Rows from block 2 of a small image classifier, named by matrix and row number. Rows with one number belong to one neuron. Each number is 200 + 40 x the weight over its row's rms, rounded and kept within 0 to 999. All counts start at 0.
After each neuron's rows are labels from the 100 images, of 14976, where the neuron reaches its highest value: "strongest on" is what is common among them. Only what is clearly more common there than usual is listed. The data: photos of plants, animals and fungi (iNaturalist). In brackets: how many of the 100.
# fc1: MLP up (model.blocks.2.mlp.fc1.weight, 512x128), inputs 0-127
# fc2: MLP down (model.blocks.2.mlp.fc2.weight, 128x512, transposed), outputs 0-127

fc1.447,213,207,180,219,147,181,237,180,188,149,226,176,180,269,198,226,203,285,214,172,229,144,185,203,256,180,240,188,209,241,129,215,187,258,224,175,190,281,211,259,225,212,175,218,178,235,252,259,198,189,191,222,176,159,291,229,225,169,149,151,208,173,296,208,238,195,211,220,244,201,216,243,259,130,201,90,209,234,179,172,226,193,184,192,94,228,213,146,211,237,229,233,158,192,174,175,196,153,136,243,207,214,269,244,207,207,274,291,190,199,222,135,190,172,112,229,136,179,247,248,147,174,199,230,243,197,177,213
fc2.447,206,220,268,224,234,175,151,223,154,189,232,246,211,112,183,189,213,194,201,264,167,242,99,222,235,212,166,193,247,148,216,135,189,173,200,211,219,257,189,248,229,129,199,128,219,186,200,233,149,204,280,171,255,212,180,299,215,182,215,183,204,146,223,190,214,237,230,194,220,215,261,201,179,144,194,200,217,154,270,221,254,209,229,276,215,187,217,177,261,191,202,153,279,229,287,158,311,174,215,225,199,131,203,142,224,145,248,156,169,150,262,192,251,213,176,172,238,186,134,184,176,157,186,233,222,183,206,213
strongest on: phylum Tracheophyta (26); kingdom Plantae (26); class Magnoliopsida (25)

fc1.245,190,177,171,148,149,195,228,201,233,151,191,255,180,146,192,146,205,210,248,157,148,266,259,222,226,174,182,144,173,211,147,168,180,170,222,264,223,197,238,151,237,286,280,209,163,188,218,173,217,188,195,110,203,264,174,201,175,196,244,186,177,211,175,158,221,212,205,239,267,270,196,168,162,100,217,174,228,165,134,231,199,97,202,156,201,128,196,241,211,221,239,112,250,248,206,234,158,250,180,239,173,208,220,178,188,221,164,150,203,245,269,141,132,206,280,209,208,193,240,203,205,191,118,198,164,183,172,203
fc2.245,249,249,174,164,235,169,227,213,259,229,226,212,177,187,214,194,200,244,177,200,220,213,232,200,146,259,254,181,220,184,150,138,183,189,238,291,173,294,167,185,191,155,152,181,239,238,248,200,210,212,272,193,193,160,145,131,225,177,208,251,263,163,226,253,139,202,151,153,195,196,137,217,197,257,200,208,135,212,210,186,148,206,142,153,173,158,181,240,144,200,189,232,277,125,193,175,209,215,146,140,205,214,206,306,152,163,226,197,143,263,199,202,187,303,257,156,204,121,196,242,217,151,221,193,206,205,189,149
strongest on: phylum Tracheophyta (26); kingdom Plantae (26)

fc1.35,227,165,228,181,239,194,233,158,219,210,241,128,245,240,312,171,165,190,176,238,196,206,165,147,234,230,275,190,245,155,175,259,230,173,207,199,219,175,202,261,184,128,201,171,253,221,154,184,125,237,162,177,156,304,230,182,227,267,176,195,174,157,328,198,189,146,146,232,284,180,156,162,218,234,196,186,259,211,204,170,176,210,168,146,187,185,194,159,140,136,172,139,148,190,197,129,196,178,179,190,177,296,156,203,235,168,190,218,220,149,166,187,218,145,212,228,198,190,224,171,221,203,211,200,241,175,182,265
fc2.35,205,159,167,266,160,248,197,266,197,190,194,238,192,242,198,239,144,149,175,210,180,154,148,226,253,225,271,191,160,209,177,177,208,180,188,143,178,184,227,223,172,158,233,156,205,229,112,243,264,187,168,140,160,212,207,162,146,195,187,215,251,180,163,233,256,152,299,184,146,174,184,214,280,211,101,152,222,129,166,253,193,170,213,112,156,196,165,263,217,200,222,214,195,177,257,242,227,104,177,232,190,195,239,197,267,189,214,164,205,210,252,247,188,239,188,144,139,197,255,197,214,130,269,181,194,205,160,210
strongest on: phylum Arthropoda (80); class Insecta (77); order Lepidoptera (48)

fc1.325,270,189,237,294,244,196,205,202,188,202,245,214,236,184,183,235,204,242,196,197,244,248,237,182,284,191,203,245,217,203,67,168,136,227,190,242,233,120,233,231,214,144,288,177,127,157,141,222,211,267,247,176,272,199,289,170,196,221,223,176,202,164,207,173,232,162,188,216,200,189,230,234,229,233,223,168,186,180,243,222,253,164,209,204,151,197,213,233,158,204,177,212,187,220,214,146,168,145,144,151,186,222,168,148,266,194,214,263,276,205,228,226,218,153,192,248,229,113,131,186,193,261,190,188,229,160,213,159
fc2.325,232,296,203,210,159,194,230,171,211,195,146,194,192,235,165,249,122,167,128,314,165,228,143,111,198,148,202,278,217,201,197,231,198,175,116,272,228,204,209,151,206,240,270,173,231,167,257,145,204,219,240,191,171,194,233,179,175,295,216,237,315,182,194,146,214,229,228,145,236,214,194,231,284,162,189,178,218,191,181,177,182,188,176,187,184,188,206,179,206,209,254,225,195,224,199,178,246,197,212,188,318,226,149,209,170,171,211,197,182,181,150,188,195,190,178,164,248,193,198,121,244,178,201,232,219,207,140,151
strongest on: phylum Arthropoda (71); class Insecta (70); order Lepidoptera (42)

fc1.85,217,220,229,205,200,378,172,140,173,149,232,180,184,206,246,175,150,195,188,224,187,201,149,232,209,136,258,213,231,201,207,196,182,209,161,224,204,225,150,255,231,259,179,197,151,243,220,231,218,163,234,248,206,274,226,243,196,260,246,213,276,235,181,207,166,176,245,227,253,145,192,225,214,147,162,137,211,251,223,192,170,171,194,161,87,215,237,279,224,244,187,227,197,170,191,212,157,156,145,193,261,187,220,173,142,214,258,177,220,194,212,220,216,206,189,154,218,165,225,250,163,177,223,135,265,116,222,221
fc2.85,167,196,167,204,225,252,207,181,185,185,237,202,226,225,251,204,219,178,204,179,210,200,235,226,257,208,170,201,224,132,219,204,223,96,248,199,253,222,190,156,207,275,204,143,205,195,228,220,254,178,135,197,176,241,163,224,257,217,174,249,208,127,280,235,271,278,159,198,211,182,277,176,194,232,205,204,216,217,142,133,104,194,123,244,209,189,174,297,193,210,211,158,248,222,183,160,285,166,187,244,231,215,190,194,250,264,151,159,163,212,113,244,163,249,205,200,208,260,248,217,173,138,169,183,189,246,256,160
strongest on: class Insecta (60); phylum Arthropoda (60); order Lepidoptera (44)

fc1.378,205,247,202,225,234,233,204,219,119,206,256,220,141,294,151,210,210,231,133,211,267,168,163,223,205,117,156,255,202,191,236,210,227,160,213,192,192,239,229,182,190,127,142,271,288,204,201,196,193,218,216,238,176,205,155,218,176,243,141,199,193,193,106,285,190,220,272,154,193,230,172,262,170,190,249,289,272,216,220,184,162,206,217,187,142,181,226,198,206,215,205,224,200,206,175,216,229,213,192,257,193,158,152,206,164,225,155,208,184,162,240,137,187,249,218,145,130,185,195,257,188,130,126,247,109,188,190,188
fc2.378,247,147,226,199,201,111,145,250,190,201,137,211,289,192,182,223,205,159,137,255,113,200,216,174,283,185,243,267,233,203,184,199,217,227,237,258,258,175,224,240,176,159,199,174,228,142,215,174,219,204,192,246,222,210,153,240,215,286,253,213,194,220,294,193,196,215,268,163,217,163,230,172,290,237,150,234,293,190,213,212,228,251,239,189,169,205,226,188,204,264,141,178,171,177,223,244,176,201,262,217,195,239,212,195,146,210,206,170,209,264,200,213,208,166,160,100,205,197,223,248,226,224,253,177,207,259,142,159
strongest on: class Insecta (72); phylum Arthropoda (72); order Lepidoptera (50); family: Nymphalidae (35)

fc1.154,156,132,138,197,169,205,301,255,240,214,195,141,210,165,162,127,180,231,181,188,175,259,120,248,236,191,274,255,245,267,193,241,172,198,141,209,171,232,198,239,203,203,202,197,222,196,240,216,153,228,200,159,245,166,202,191,164,174,250,189,210,221,191,176,210,193,226,267,213,234,301,240,231,175,234,143,191,159,240,198,247,279,235,209,167,118,194,219,176,208,145,190,171,212,181,194,240,112,191,283,232,212,227,185,188,196,256,200,234,219,181,288,191,246,151,252,164,182,236,147,170,269,184,229,245,180,127,206
fc2.154,203,244,177,207,195,122,146,193,238,193,215,197,221,102,190,210,153,132,217,183,215,216,266,187,232,171,190,175,234,214,228,253,197,204,187,182,247,191,243,267,284,144,200,125,233,200,241,202,205,226,188,230,243,182,166,154,222,202,224,177,218,128,257,127,206,191,199,166,207,218,116,193,148,209,155,141,218,191,149,187,197,184,194,185,196,222,224,150,260,234,142,299,168,196,216,190,217,194,272,190,225,231,210,198,193,229,233,100,205,193,180,209,169,263,202,221,280,238,120,194,234,190,234,143,244,317,193,278
strongest on: order Lepidoptera (32)

fc1.401,160,175,204,205,193,245,199,176,206,164,280,236,269,162,271,235,219,202,181,208,198,207,141,215,150,252,208,200,294,175,201,214,166,184,282,227,163,203,234,234,199,268,111,209,191,181,206,181,174,227,231,204,146,238,247,246,180,241,286,177,203,291,202,239,199,133,225,198,198,181,188,167,236,200,233,114,230,261,258,234,158,259,208,154,245,161,219,253,105,228,196,211,277,198,191,165,235,230,107,214,269,190,216,176,178,224,161,175,219,176,205,177,209,252,249,172,238,191,174,279,196,247,261,255,184,198,202,187
fc2.401,175,184,165,134,134,203,261,147,223,186,231,197,146,197,190,245,242,161,231,170,217,224,239,205,195,208,181,193,139,185,210,217,222,170,199,148,212,163,247,140,204,217,224,260,269,240,258,177,262,253,174,192,169,142,147,205,257,200,272,185,195,242,234,170,277,222,189,184,178,184,231,240,281,247,234,107,238,234,189,178,217,217,172,224,235,153,238,183,147,235,266,220,168,179,176,264,125,188,284,212,208,175,147,150,225,226,212,192,212,210,268,270,177,221,276,216,253,188,147,184,148,143,127,189,178,206,130,232
strongest on: phylum Arthropoda (69); class Insecta (67); order Lepidoptera (45); family: Nymphalidae (27)

fc1.434,218,189,195,187,190,243,237,180,237,126,244,161,240,190,320,196,216,233,187,235,163,220,198,256,201,246,213,245,213,177,225,203,221,212,247,156,232,245,195,117,166,240,227,219,156,241,161,168,166,190,223,184,154,186,227,232,210,225,240,205,195,227,203,173,192,174,222,264,237,193,237,194,165,134,219,187,162,220,107,219,181,131,176,158,209,190,221,185,189,146,242,197,300,194,184,183,151,196,115,293,190,221,219,190,142,174,244,122,214,133,189,271,302,203,247,214,186,238,292,223,211,176,244,174,162,168,261,146
fc2.434,247,173,190,241,137,234,186,120,210,203,250,267,197,234,197,210,189,236,230,152,287,173,168,166,184,215,210,212,154,160,218,169,215,169,244,192,194,202,232,216,186,273,221,237,210,184,135,188,163,236,156,219,144,226,198,93,242,210,219,282,185,166,215,230,238,272,170,201,225,221,200,228,196,244,150,208,222,214,154,256,172,208,154,201,259,210,116,207,223,226,204,86,262,194,189,175,189,164,212,179,173,162,203,124,174,204,247,187,142,236,222,164,214,170,249,325,169,145,166,198,173,266,125,216,160,176,188,158
strongest on: order Lepidoptera (31)

fc1.310,204,192,210,204,242,191,157,208,209,198,136,266,249,206,188,263,240,155,138,151,261,152,185,173,217,198,148,230,195,195,210,211,154,242,207,187,175,138,243,184,252,180,203,111,219,244,175,227,140,261,134,156,194,212,186,170,146,205,232,209,141,207,171,211,227,118,250,161,153,186,221,165,207,156,156,175,182,198,185,139,261,256,221,241,124,172,183,148,200,155,224,275,108,120,233,232,207,167,173,156,254,202,133,251,245,238,231,224,223,224,197,176,179,186,232,200,127,217,177,206,181,257,228,220,304,162,251,194
fc2.310,224,182,169,242,268,237,200,194,161,166,170,181,165,227,202,143,242,212,209,170,264,158,234,209,191,273,182,178,184,151,188,278,222,195,231,235,186,206,197,206,131,228,214,192,270,118,188,290,203,218,189,222,145,146,225,202,122,203,235,222,224,293,181,236,164,156,239,222,151,223,185,214,247,165,187,233,141,184,200,181,141,183,233,155,177,164,230,172,240,183,169,191,193,237,137,268,251,217,247,204,196,154,150,319,166,130,132,151,158,249,207,280,172,187,230,233,193,149,167,244,109,206,214,195,208,212,210,219
strongest on: phylum Tracheophyta (26); kingdom Plantae (26)

fc1.66,200,233,200,200,195,238,191,208,208,189,184,191,211,224,194,139,145,186,234,210,189,189,174,254,220,259,172,225,204,184,174,137,173,178,126,176,140,209,229,199,224,228,201,219,231,184,264,245,189,130,236,122,265,268,153,233,217,212,246,217,213,228,221,287,162,167,270,164,230,296,199,212,233,223,220,199,213,258,224,179,197,358,220,207,176,144,218,198,184,239,178,288,180,202,139,203,185,164,255,235,222,167,190,255,226,94,213,228,200,180,186,261,160,259,149,151,236,161,152,246,198,252,192,189,193,258,237,197
fc2.66,159,192,205,225,161,142,252,178,213,162,113,132,178,212,214,179,215,244,219,171,178,230,316,203,226,197,208,225,196,241,211,240,258,249,285,271,164,223,171,180,169,216,202,205,233,210,83,222,325,192,236,226,168,183,158,175,233,248,198,217,162,237,271,180,190,223,227,186,185,203,187,146,197,194,247,226,247,182,174,250,203,153,291,211,200,175,126,180,191,180,227,175,201,210,190,195,159,174,222,179,120,208,155,204,164,233,242,208,271,269,209,173,226,251,202,248,260,126,216,149,221,212,242,215,187,208,126,215
strongest on: order Lepidoptera (34)

fc1.6,205,207,173,183,149,304,190,152,216,157,250,211,215,175,207,210,175,189,199,171,308,187,113,154,180,226,191,285,182,234,250,233,165,147,172,185,161,138,189,180,180,234,239,221,157,169,185,236,181,215,149,235,203,206,184,233,189,205,247,272,245,220,165,132,209,183,239,144,179,201,179,211,205,140,219,206,222,199,236,230,168,205,153,199,166,238,291,251,155,257,185,264,225,200,252,241,145,218,124,196,280,196,267,178,197,155,211,227,238,185,103,194,224,212,210,195,140,172,203,271,104,214,231,214,268,174,224,185
fc2.6,190,194,208,205,265,258,251,219,188,220,194,303,184,134,248,202,249,174,225,206,244,172,151,241,173,130,106,236,177,173,209,187,170,164,199,213,178,187,239,176,205,210,232,199,199,212,178,212,222,183,151,171,188,235,170,153,222,89,200,218,166,185,146,292,205,132,200,147,210,258,203,212,234,216,270,151,248,143,232,144,115,260,162,207,214,167,227,262,142,167,239,267,195,183,187,249,265,196,150,240,227,195,192,216,221,180,183,228,182,207,238,254,232,165,224,235,223,169,231,289,143,132,153,157,203,214,151,172
strongest on: class Insecta (59)

fc1.444,207,232,111,260,249,179,173,243,211,239,206,226,223,181,177,189,199,195,202,160,197,149,162,155,181,216,174,220,198,169,205,273,182,181,213,223,219,229,173,167,205,257,140,194,250,190,171,285,195,214,193,181,160,120,212,184,246,195,242,167,286,269,253,155,208,150,219,249,240,241,143,175,166,171,206,254,192,183,173,108,257,153,165,126,144,243,185,235,134,181,223,258,240,253,234,141,258,186,211,307,159,217,232,241,204,234,224,187,221,171,194,201,163,184,231,222,96,252,182,218,189,151,180,236,243,215,232,144
fc2.444,199,191,233,203,209,238,210,235,160,155,243,250,231,173,180,194,217,245,235,233,163,267,289,185,195,207,190,101,188,131,185,215,219,193,108,124,246,186,216,190,162,158,216,219,171,204,266,244,246,173,190,271,163,144,192,205,256,176,215,253,120,139,218,215,198,233,168,192,146,216,196,205,187,227,173,178,166,180,179,176,213,130,159,276,247,230,170,179,276,124,178,149,209,160,193,212,282,160,207,149,196,257,167,198,147,216,202,151,250,325,175,165,233,242,172,237,249,238,198,234,183,175,216,177,196,177,245,198
strongest on: kingdom Plantae (36); phylum Tracheophyta (36); class Magnoliopsida (29)

fc1.151,240,167,178,238,174,277,142,227,176,258,204,192,239,229,216,230,233,240,112,215,274,231,141,232,233,192,126,223,227,264,159,171,158,189,193,187,174,142,160,159,173,174,275,152,191,181,148,256,130,219,139,173,181,240,160,262,147,194,194,161,233,191,209,170,198,248,250,194,161,220,185,221,186,104,228,191,141,172,227,180,210,210,167,253,195,200,166,227,220,165,155,268,212,204,184,159,228,250,122,182,292,181,239,176,162,228,239,192,153,198,207,156,179,215,216,144,138,191,179,228,117,256,273,182,252,228,218,173
fc2.151,225,204,190,182,145,253,181,164,108,143,210,177,201,198,196,205,217,198,185,187,174,186,150,162,189,177,176,142,221,172,225,196,160,157,188,145,168,211,177,170,182,154,170,148,144,155,129,173,106,153,254,193,199,276,175,131,264,219,144,174,178,201,118,271,204,157,128,116,228,179,222,184,224,165,187,183,206,183,197,242,191,187,253,173,141,117,185,224,298,244,271,223,163,186,173,201,197,190,114,232,251,162,219,182,195,152,147,213,205,143,126,221,184,186,222,199,140,191,203,166,142,140,203,171,209,179,161,245
strongest on: order Lepidoptera (37)

fc1.320,189,146,145,184,243,295,237,137,203,191,266,171,213,168,254,240,201,168,189,226,207,215,148,260,238,180,198,179,180,202,211,205,186,150,202,142,208,166,202,218,169,225,212,231,193,189,168,200,188,215,208,261,165,191,147,227,188,167,190,187,213,183,158,180,215,164,148,175,193,219,122,196,105,143,221,218,131,250,206,291,193,247,191,172,128,300,216,228,185,183,147,226,185,151,144,220,187,179,109,173,237,143,128,198,182,125,244,199,160,158,117,232,218,184,263,208,148,222,173,262,110,178,253,238,165,198,182,224
fc2.320,199,238,163,238,199,164,207,177,165,200,232,253,177,206,192,131,253,140,184,243,229,250,152,165,220,216,249,298,253,227,169,190,205,210,189,241,183,187,124,127,141,232,258,185,179,185,248,183,233,174,114,187,112,230,238,117,170,141,275,280,250,249,177,232,194,222,198,144,186,229,164,212,139,208,225,112,176,170,210,221,184,199,156,199,201,212,199,237,275,241,223,224,225,180,245,210,192,188,147,196,209,180,309,123,189,205,207,193,174,263,165,190,240,217,224,261,214,178,259,204,241,172,162,166,218,239,241,208
strongest on: phylum Arthropoda (64); class Insecta (63)

fc1.372,167,153,157,276,149,229,156,195,167,174,175,163,208,178,224,160,234,176,173,209,184,236,240,273,208,162,159,275,151,225,203,163,155,165,270,167,133,163,232,193,181,244,168,213,247,200,173,162,202,169,219,234,243,192,158,171,281,148,174,203,282,244,137,167,227,184,185,213,200,215,197,254,197,221,286,176,186,186,184,197,180,222,199,183,205,175,188,249,117,211,223,222,172,158,204,129,202,207,154,160,208,112,281,126,192,198,187,204,283,223,216,210,239,265,239,180,300,194,192,163,139,239,128,204,285,198,169,179
fc2.372,215,219,209,131,199,204,298,113,215,267,203,206,164,230,151,179,211,164,184,201,221,209,206,225,187,275,170,217,160,188,228,273,200,177,140,146,189,185,163,201,191,258,225,301,254,237,245,183,186,200,220,244,242,167,168,179,195,193,236,183,182,214,262,125,154,239,239,152,203,234,268,226,227,266,168,140,228,191,175,198,149,175,184,179,186,237,161,226,272,131,217,135,214,205,138,249,159,227,230,162,277,278,167,244,205,200,183,178,205,256,240,166,172,218,203,133,186,213,249,244,177,175,199,193,135,110,179,245
strongest on: class Insecta (60); phylum Arthropoda (60)

fc1.506,205,127,159,212,243,233,151,238,172,194,209,204,158,237,228,214,160,154,151,158,264,195,119,122,229,202,154,236,180,181,172,150,135,123,202,186,188,180,238,177,216,176,137,240,178,184,176,197,224,158,174,173,286,229,175,231,227,192,217,167,194,235,252,120,167,191,169,162,164,195,238,235,251,197,182,178,123,209,166,182,189,209,205,157,236,201,207,214,202,183,259,251,206,194,162,66,144,180,281,150,260,200,238,192,189,197,191,152,214,197,167,195,200,161,309,212,215,171,214,189,139,243,144,142,281,216,238,166
fc2.506,178,180,281,212,217,287,266,204,260,172,186,224,200,132,161,179,220,285,235,207,242,188,176,236,199,251,164,202,189,202,260,238,177,232,240,177,194,249,149,168,225,163,191,223,267,193,202,183,243,207,319,201,202,168,154,193,241,245,175,243,212,208,206,126,172,168,209,123,185,181,198,185,185,227,194,180,243,165,203,231,119,140,209,194,197,146,217,146,234,167,129,203,197,270,152,288,222,194,216,216,160,216,276,209,241,227,199,289,245,214,261,228,248,209,136,200,196,193,240,179,150,213,153,185,178,133,122,205
strongest on: class Insecta (69); phylum Arthropoda (69)

fc1.70,232,255,241,234,128,163,214,103,159,256,202,252,188,177,175,238,206,243,126,233,168,173,202,273,191,245,254,199,190,177,122,202,233,288,203,263,192,101,240,154,252,180,159,178,251,246,190,190,194,263,179,205,169,242,212,217,213,157,163,202,194,209,169,177,238,237,137,190,231,212,172,181,158,264,241,190,168,231,191,215,235,257,183,195,151,215,212,209,233,197,227,252,200,242,151,181,175,168,205,226,337,275,217,205,173,179,231,227,134,166,184,244,219,239,208,266,189,184,198,231,256,186,170,258,206,232,181,271
fc2.70,188,222,210,216,164,196,222,235,212,329,156,234,117,183,221,213,167,148,239,230,215,171,151,132,174,208,237,199,185,175,299,172,190,228,164,178,233,108,252,193,150,179,268,169,256,174,279,207,165,229,198,256,177,225,245,222,168,213,233,195,185,157,202,257,168,227,245,203,226,216,175,190,253,222,152,159,245,182,168,287,154,197,274,166,186,193,241,180,184,254,206,184,188,249,151,216,198,238,212,236,180,184,218,275,181,191,104,222,231,185,164,181,225,164,257,141,185,200,162,135,243,209,146,250,218,247,140,239
strongest on: phylum Arthropoda (66); class Insecta (63)

fc1.410,122,189,182,156,171,236,171,166,145,238,232,226,195,246,179,238,261,205,201,221,133,126,152,164,243,211,180,206,229,277,151,276,165,179,244,152,196,188,205,152,212,93,156,219,259,112,159,206,205,283,158,244,180,169,180,223,135,184,243,189,160,138,177,207,272,236,188,182,233,221,194,180,221,159,158,210,148,158,267,201,193,232,230,163,208,215,217,208,189,159,218,296,203,203,133,149,235,184,153,232,218,185,172,215,182,226,234,149,216,211,242,156,154,180,234,137,213,151,205,190,190,156,273,141,138,209,188,163
fc2.410,207,157,230,191,226,189,177,238,183,198,135,215,137,181,228,220,112,176,152,234,256,254,178,170,251,250,195,179,222,179,164,254,218,211,279,226,158,198,235,124,185,227,143,173,224,243,197,284,285,191,226,227,175,159,201,168,141,259,210,196,228,220,172,299,187,201,198,233,180,150,172,185,189,160,147,222,173,224,159,176,234,250,251,185,154,202,216,226,159,257,194,185,128,259,200,191,219,120,229,247,235,180,182,270,151,171,222,165,158,239,282,202,137,195,199,167,242,240,158,275,278,177,145,238,238,188,195,213
strongest on: class Insecta (65); phylum Arthropoda (65); order Lepidoptera (50)

fc1.48,244,245,182,182,261,251,194,191,186,260,182,187,192,217,181,220,168,245,149,186,188,199,268,257,214,178,184,232,182,229,252,228,218,166,99,230,208,258,201,230,161,241,240,153,185,270,225,203,187,163,197,213,218,188,181,237,285,247,280,196,173,235,236,291,168,148,213,158,261,153,298,178,210,173,172,217,243,179,183,182,207,257,148,146,197,188,78,232,229,253,198,169,209,176,216,211,217,130,197,286,206,148,198,178,198,231,202,212,173,143,259,153,156,213,196,215,155,184,187,190,170,271,195,124,139,197,190,252
fc2.48,217,167,205,200,126,171,224,162,296,231,218,203,185,177,163,118,126,227,288,208,256,163,240,190,170,219,235,231,194,226,83,187,176,216,143,255,214,200,216,202,128,183,249,178,223,146,219,200,222,211,238,204,190,191,191,115,154,232,244,185,169,190,180,190,168,137,191,254,204,202,201,280,160,266,156,217,250,238,238,214,130,197,177,211,242,162,198,175,169,206,169,239,265,235,172,175,218,233,287,214,143,262,208,172,113,196,212,188,179,281,116,207,224,229,176,225,176,231,176,187,206,168,219,146,233,246,219,163
strongest on: phylum Arthropoda (62); class Insecta (59)

fc1.111,265,217,241,230,158,226,241,223,174,153,155,215,219,200,169,194,178,148,265,186,155,256,145,248,221,192,214,247,171,257,235,262,144,230,217,187,161,163,250,192,234,160,216,249,192,205,137,245,187,236,238,226,254,155,136,235,224,251,189,219,242,289,224,131,188,273,211,215,207,146,211,185,221,198,131,185,249,242,224,218,190,211,189,171,257,203,255,218,179,176,245,225,221,200,261,138,137,236,73,199,234,193,201,167,189,168,229,221,234,239,236,243,160,135,191,219,195,210,276,123,202,234,215,133,148,211,140,171
fc2.111,181,241,212,159,208,192,228,239,246,218,241,150,234,151,243,123,212,257,282,177,203,222,245,245,212,155,172,192,220,145,189,232,233,247,210,255,214,147,219,203,223,261,183,140,224,161,174,238,228,194,187,210,196,232,193,158,183,225,193,216,219,172,203,238,205,146,209,255,210,276,278,151,118,224,195,194,205,170,243,217,193,197,196,144,180,275,171,218,230,161,202,189,200,186,180,246,209,171,282,152,201,235,180,207,204,240,253,60,112,262,134,146,170,216,145,261,146,172,179,271,203,197,206,228,212,238,145,263
strongest on: phylum Tracheophyta (28); kingdom Plantae (28)

fc1.44,196,169,186,194,297,180,161,198,237,212,259,125,195,191,229,205,131,191,243,199,138,265,214,214,192,206,107,252,170,204,210,259,191,237,182,204,166,232,196,204,270,226,162,177,229,204,149,234,128,139,177,156,221,95,141,154,239,261,124,196,238,185,217,218,245,202,215,216,217,265,176,220,156,159,257,228,189,172,185,215,261,170,234,155,226,227,218,271,249,211,228,155,272,168,189,184,242,163,165,262,198,185,165,202,151,220,154,104,236,240,189,154,208,190,174,262,223,190,226,197,128,160,190,166,192,150,152,204
fc2.44,255,169,215,200,207,209,150,188,203,174,190,211,217,136,180,157,198,246,245,199,179,217,275,221,141,215,178,215,110,176,301,214,181,242,174,264,223,218,236,220,200,246,213,169,232,199,301,219,237,128,165,186,233,162,231,216,255,224,283,174,216,129,212,247,217,239,190,253,214,144,135,162,201,233,156,191,201,221,172,130,239,204,191,116,203,237,232,136,200,233,201,175,224,176,231,253,178,163,315,252,212,233,182,230,135,196,174,166,146,156,207,218,190,133,134,182,192,178,191,235,230,254,208,130,188,176,252,157
strongest on: phylum Tracheophyta (27); kingdom Plantae (27)

fc1.332,215,184,211,135,210,192,95,250,166,150,156,204,247,148,185,225,217,147,205,202,162,174,165,207,205,156,146,251,163,182,180,286,273,186,156,182,269,188,154,143,187,234,136,186,196,212,147,198,197,148,176,204,178,226,188,237,235,157,190,209,176,155,168,203,216,189,166,182,249,112,223,249,189,200,198,154,188,144,188,162,220,170,246,202,198,173,134,177,131,208,121,171,179,219,204,275,215,179,234,148,231,124,238,233,170,217,244,217,212,228,110,179,273,231,204,194,172,268,173,202,230,136,225,202,220,163,208,75
fc2.332,194,192,244,181,129,207,267,279,226,239,148,251,236,123,205,197,276,194,219,232,204,282,218,188,254,257,192,254,174,171,180,196,193,217,227,262,167,225,168,154,200,187,168,155,241,164,251,105,273,242,246,227,214,160,244,192,199,227,273,176,213,221,158,193,121,211,254,209,234,232,197,164,294,176,212,154,150,215,158,187,177,144,235,188,194,247,199,132,248,209,185,188,219,190,174,253,166,181,177,205,190,206,204,97,184,161,142,188,209,203,244,194,273,172,191,265,95,216,185,216,141,188,169,198,167,202,206,213
strongest on: phylum Tracheophyta (28); kingdom Plantae (28); class Magnoliopsida (26)

fc1.475,201,250,187,221,174,289,163,197,159,184,154,202,146,236,215,194,153,252,106,250,176,197,159,202,156,160,167,157,189,209,101,221,166,175,268,171,187,207,232,200,208,179,200,250,207,200,195,224,160,181,256,208,227,175,135,227,144,175,200,193,189,274,193,264,168,229,203,215,241,234,168,167,160,153,139,213,248,259,208,226,178,191,111,235,152,188,255,167,265,218,169,194,230,160,306,158,200,221,143,242,213,183,128,159,174,202,180,159,215,154,152,290,181,190,195,161,215,238,221,234,126,196,218,164,247,106,201,204
fc2.475,211,169,135,186,112,181,216,179,225,237,169,188,249,223,99,203,135,283,185,206,197,157,213,194,152,168,189,149,131,219,259,134,265,176,131,172,224,254,159,192,155,175,138,196,177,198,252,181,136,203,127,202,116,271,164,170,225,234,199,224,226,192,203,266,269,214,170,165,166,158,163,136,272,247,225,170,208,168,231,182,170,215,173,181,287,114,197,238,165,214,157,144,159,206,173,180,199,196,136,193,176,193,137,204,166,202,203,212,173,196,225,158,167,118,191,172,209,238,167,206,187,183,197,178,219,229,153,163
strongest on: class Insecta (74); phylum Arthropoda (74); order Lepidoptera (64); family: Nymphalidae (44)

fc1.343,236,188,139,163,149,192,135,246,153,255,199,144,195,248,149,177,186,199,183,223,189,163,162,264,226,225,178,184,258,181,157,132,187,181,219,251,195,166,130,119,160,228,191,197,274,144,176,192,248,251,183,184,204,222,212,261,251,260,178,201,189,178,216,173,264,197,177,238,207,119,163,201,264,184,254,238,187,118,212,226,215,185,169,257,271,183,169,265,178,210,228,180,192,239,210,232,221,163,218,276,229,119,282,228,194,253,154,151,220,194,163,219,205,216,144,258,221,210,192,84,202,185,153,182,208,200,165,247
fc2.343,154,188,187,211,178,273,227,135,133,110,224,262,230,187,185,231,182,130,117,142,237,226,218,186,248,161,216,227,170,280,220,264,222,160,176,183,130,140,243,274,240,153,157,181,180,278,241,189,236,239,200,236,245,218,253,152,158,185,235,197,253,218,180,192,277,236,185,128,261,227,156,202,159,240,151,171,216,192,158,188,207,146,184,189,151,219,240,164,191,204,144,184,223,280,176,138,216,202,205,226,209,220,145,180,188,148,210,115,249,239,240,200,173,243,184,259,192,208,175,185,204,184,197,227,191,239,260,177
strongest on: phylum Tracheophyta (26); kingdom Plantae (26)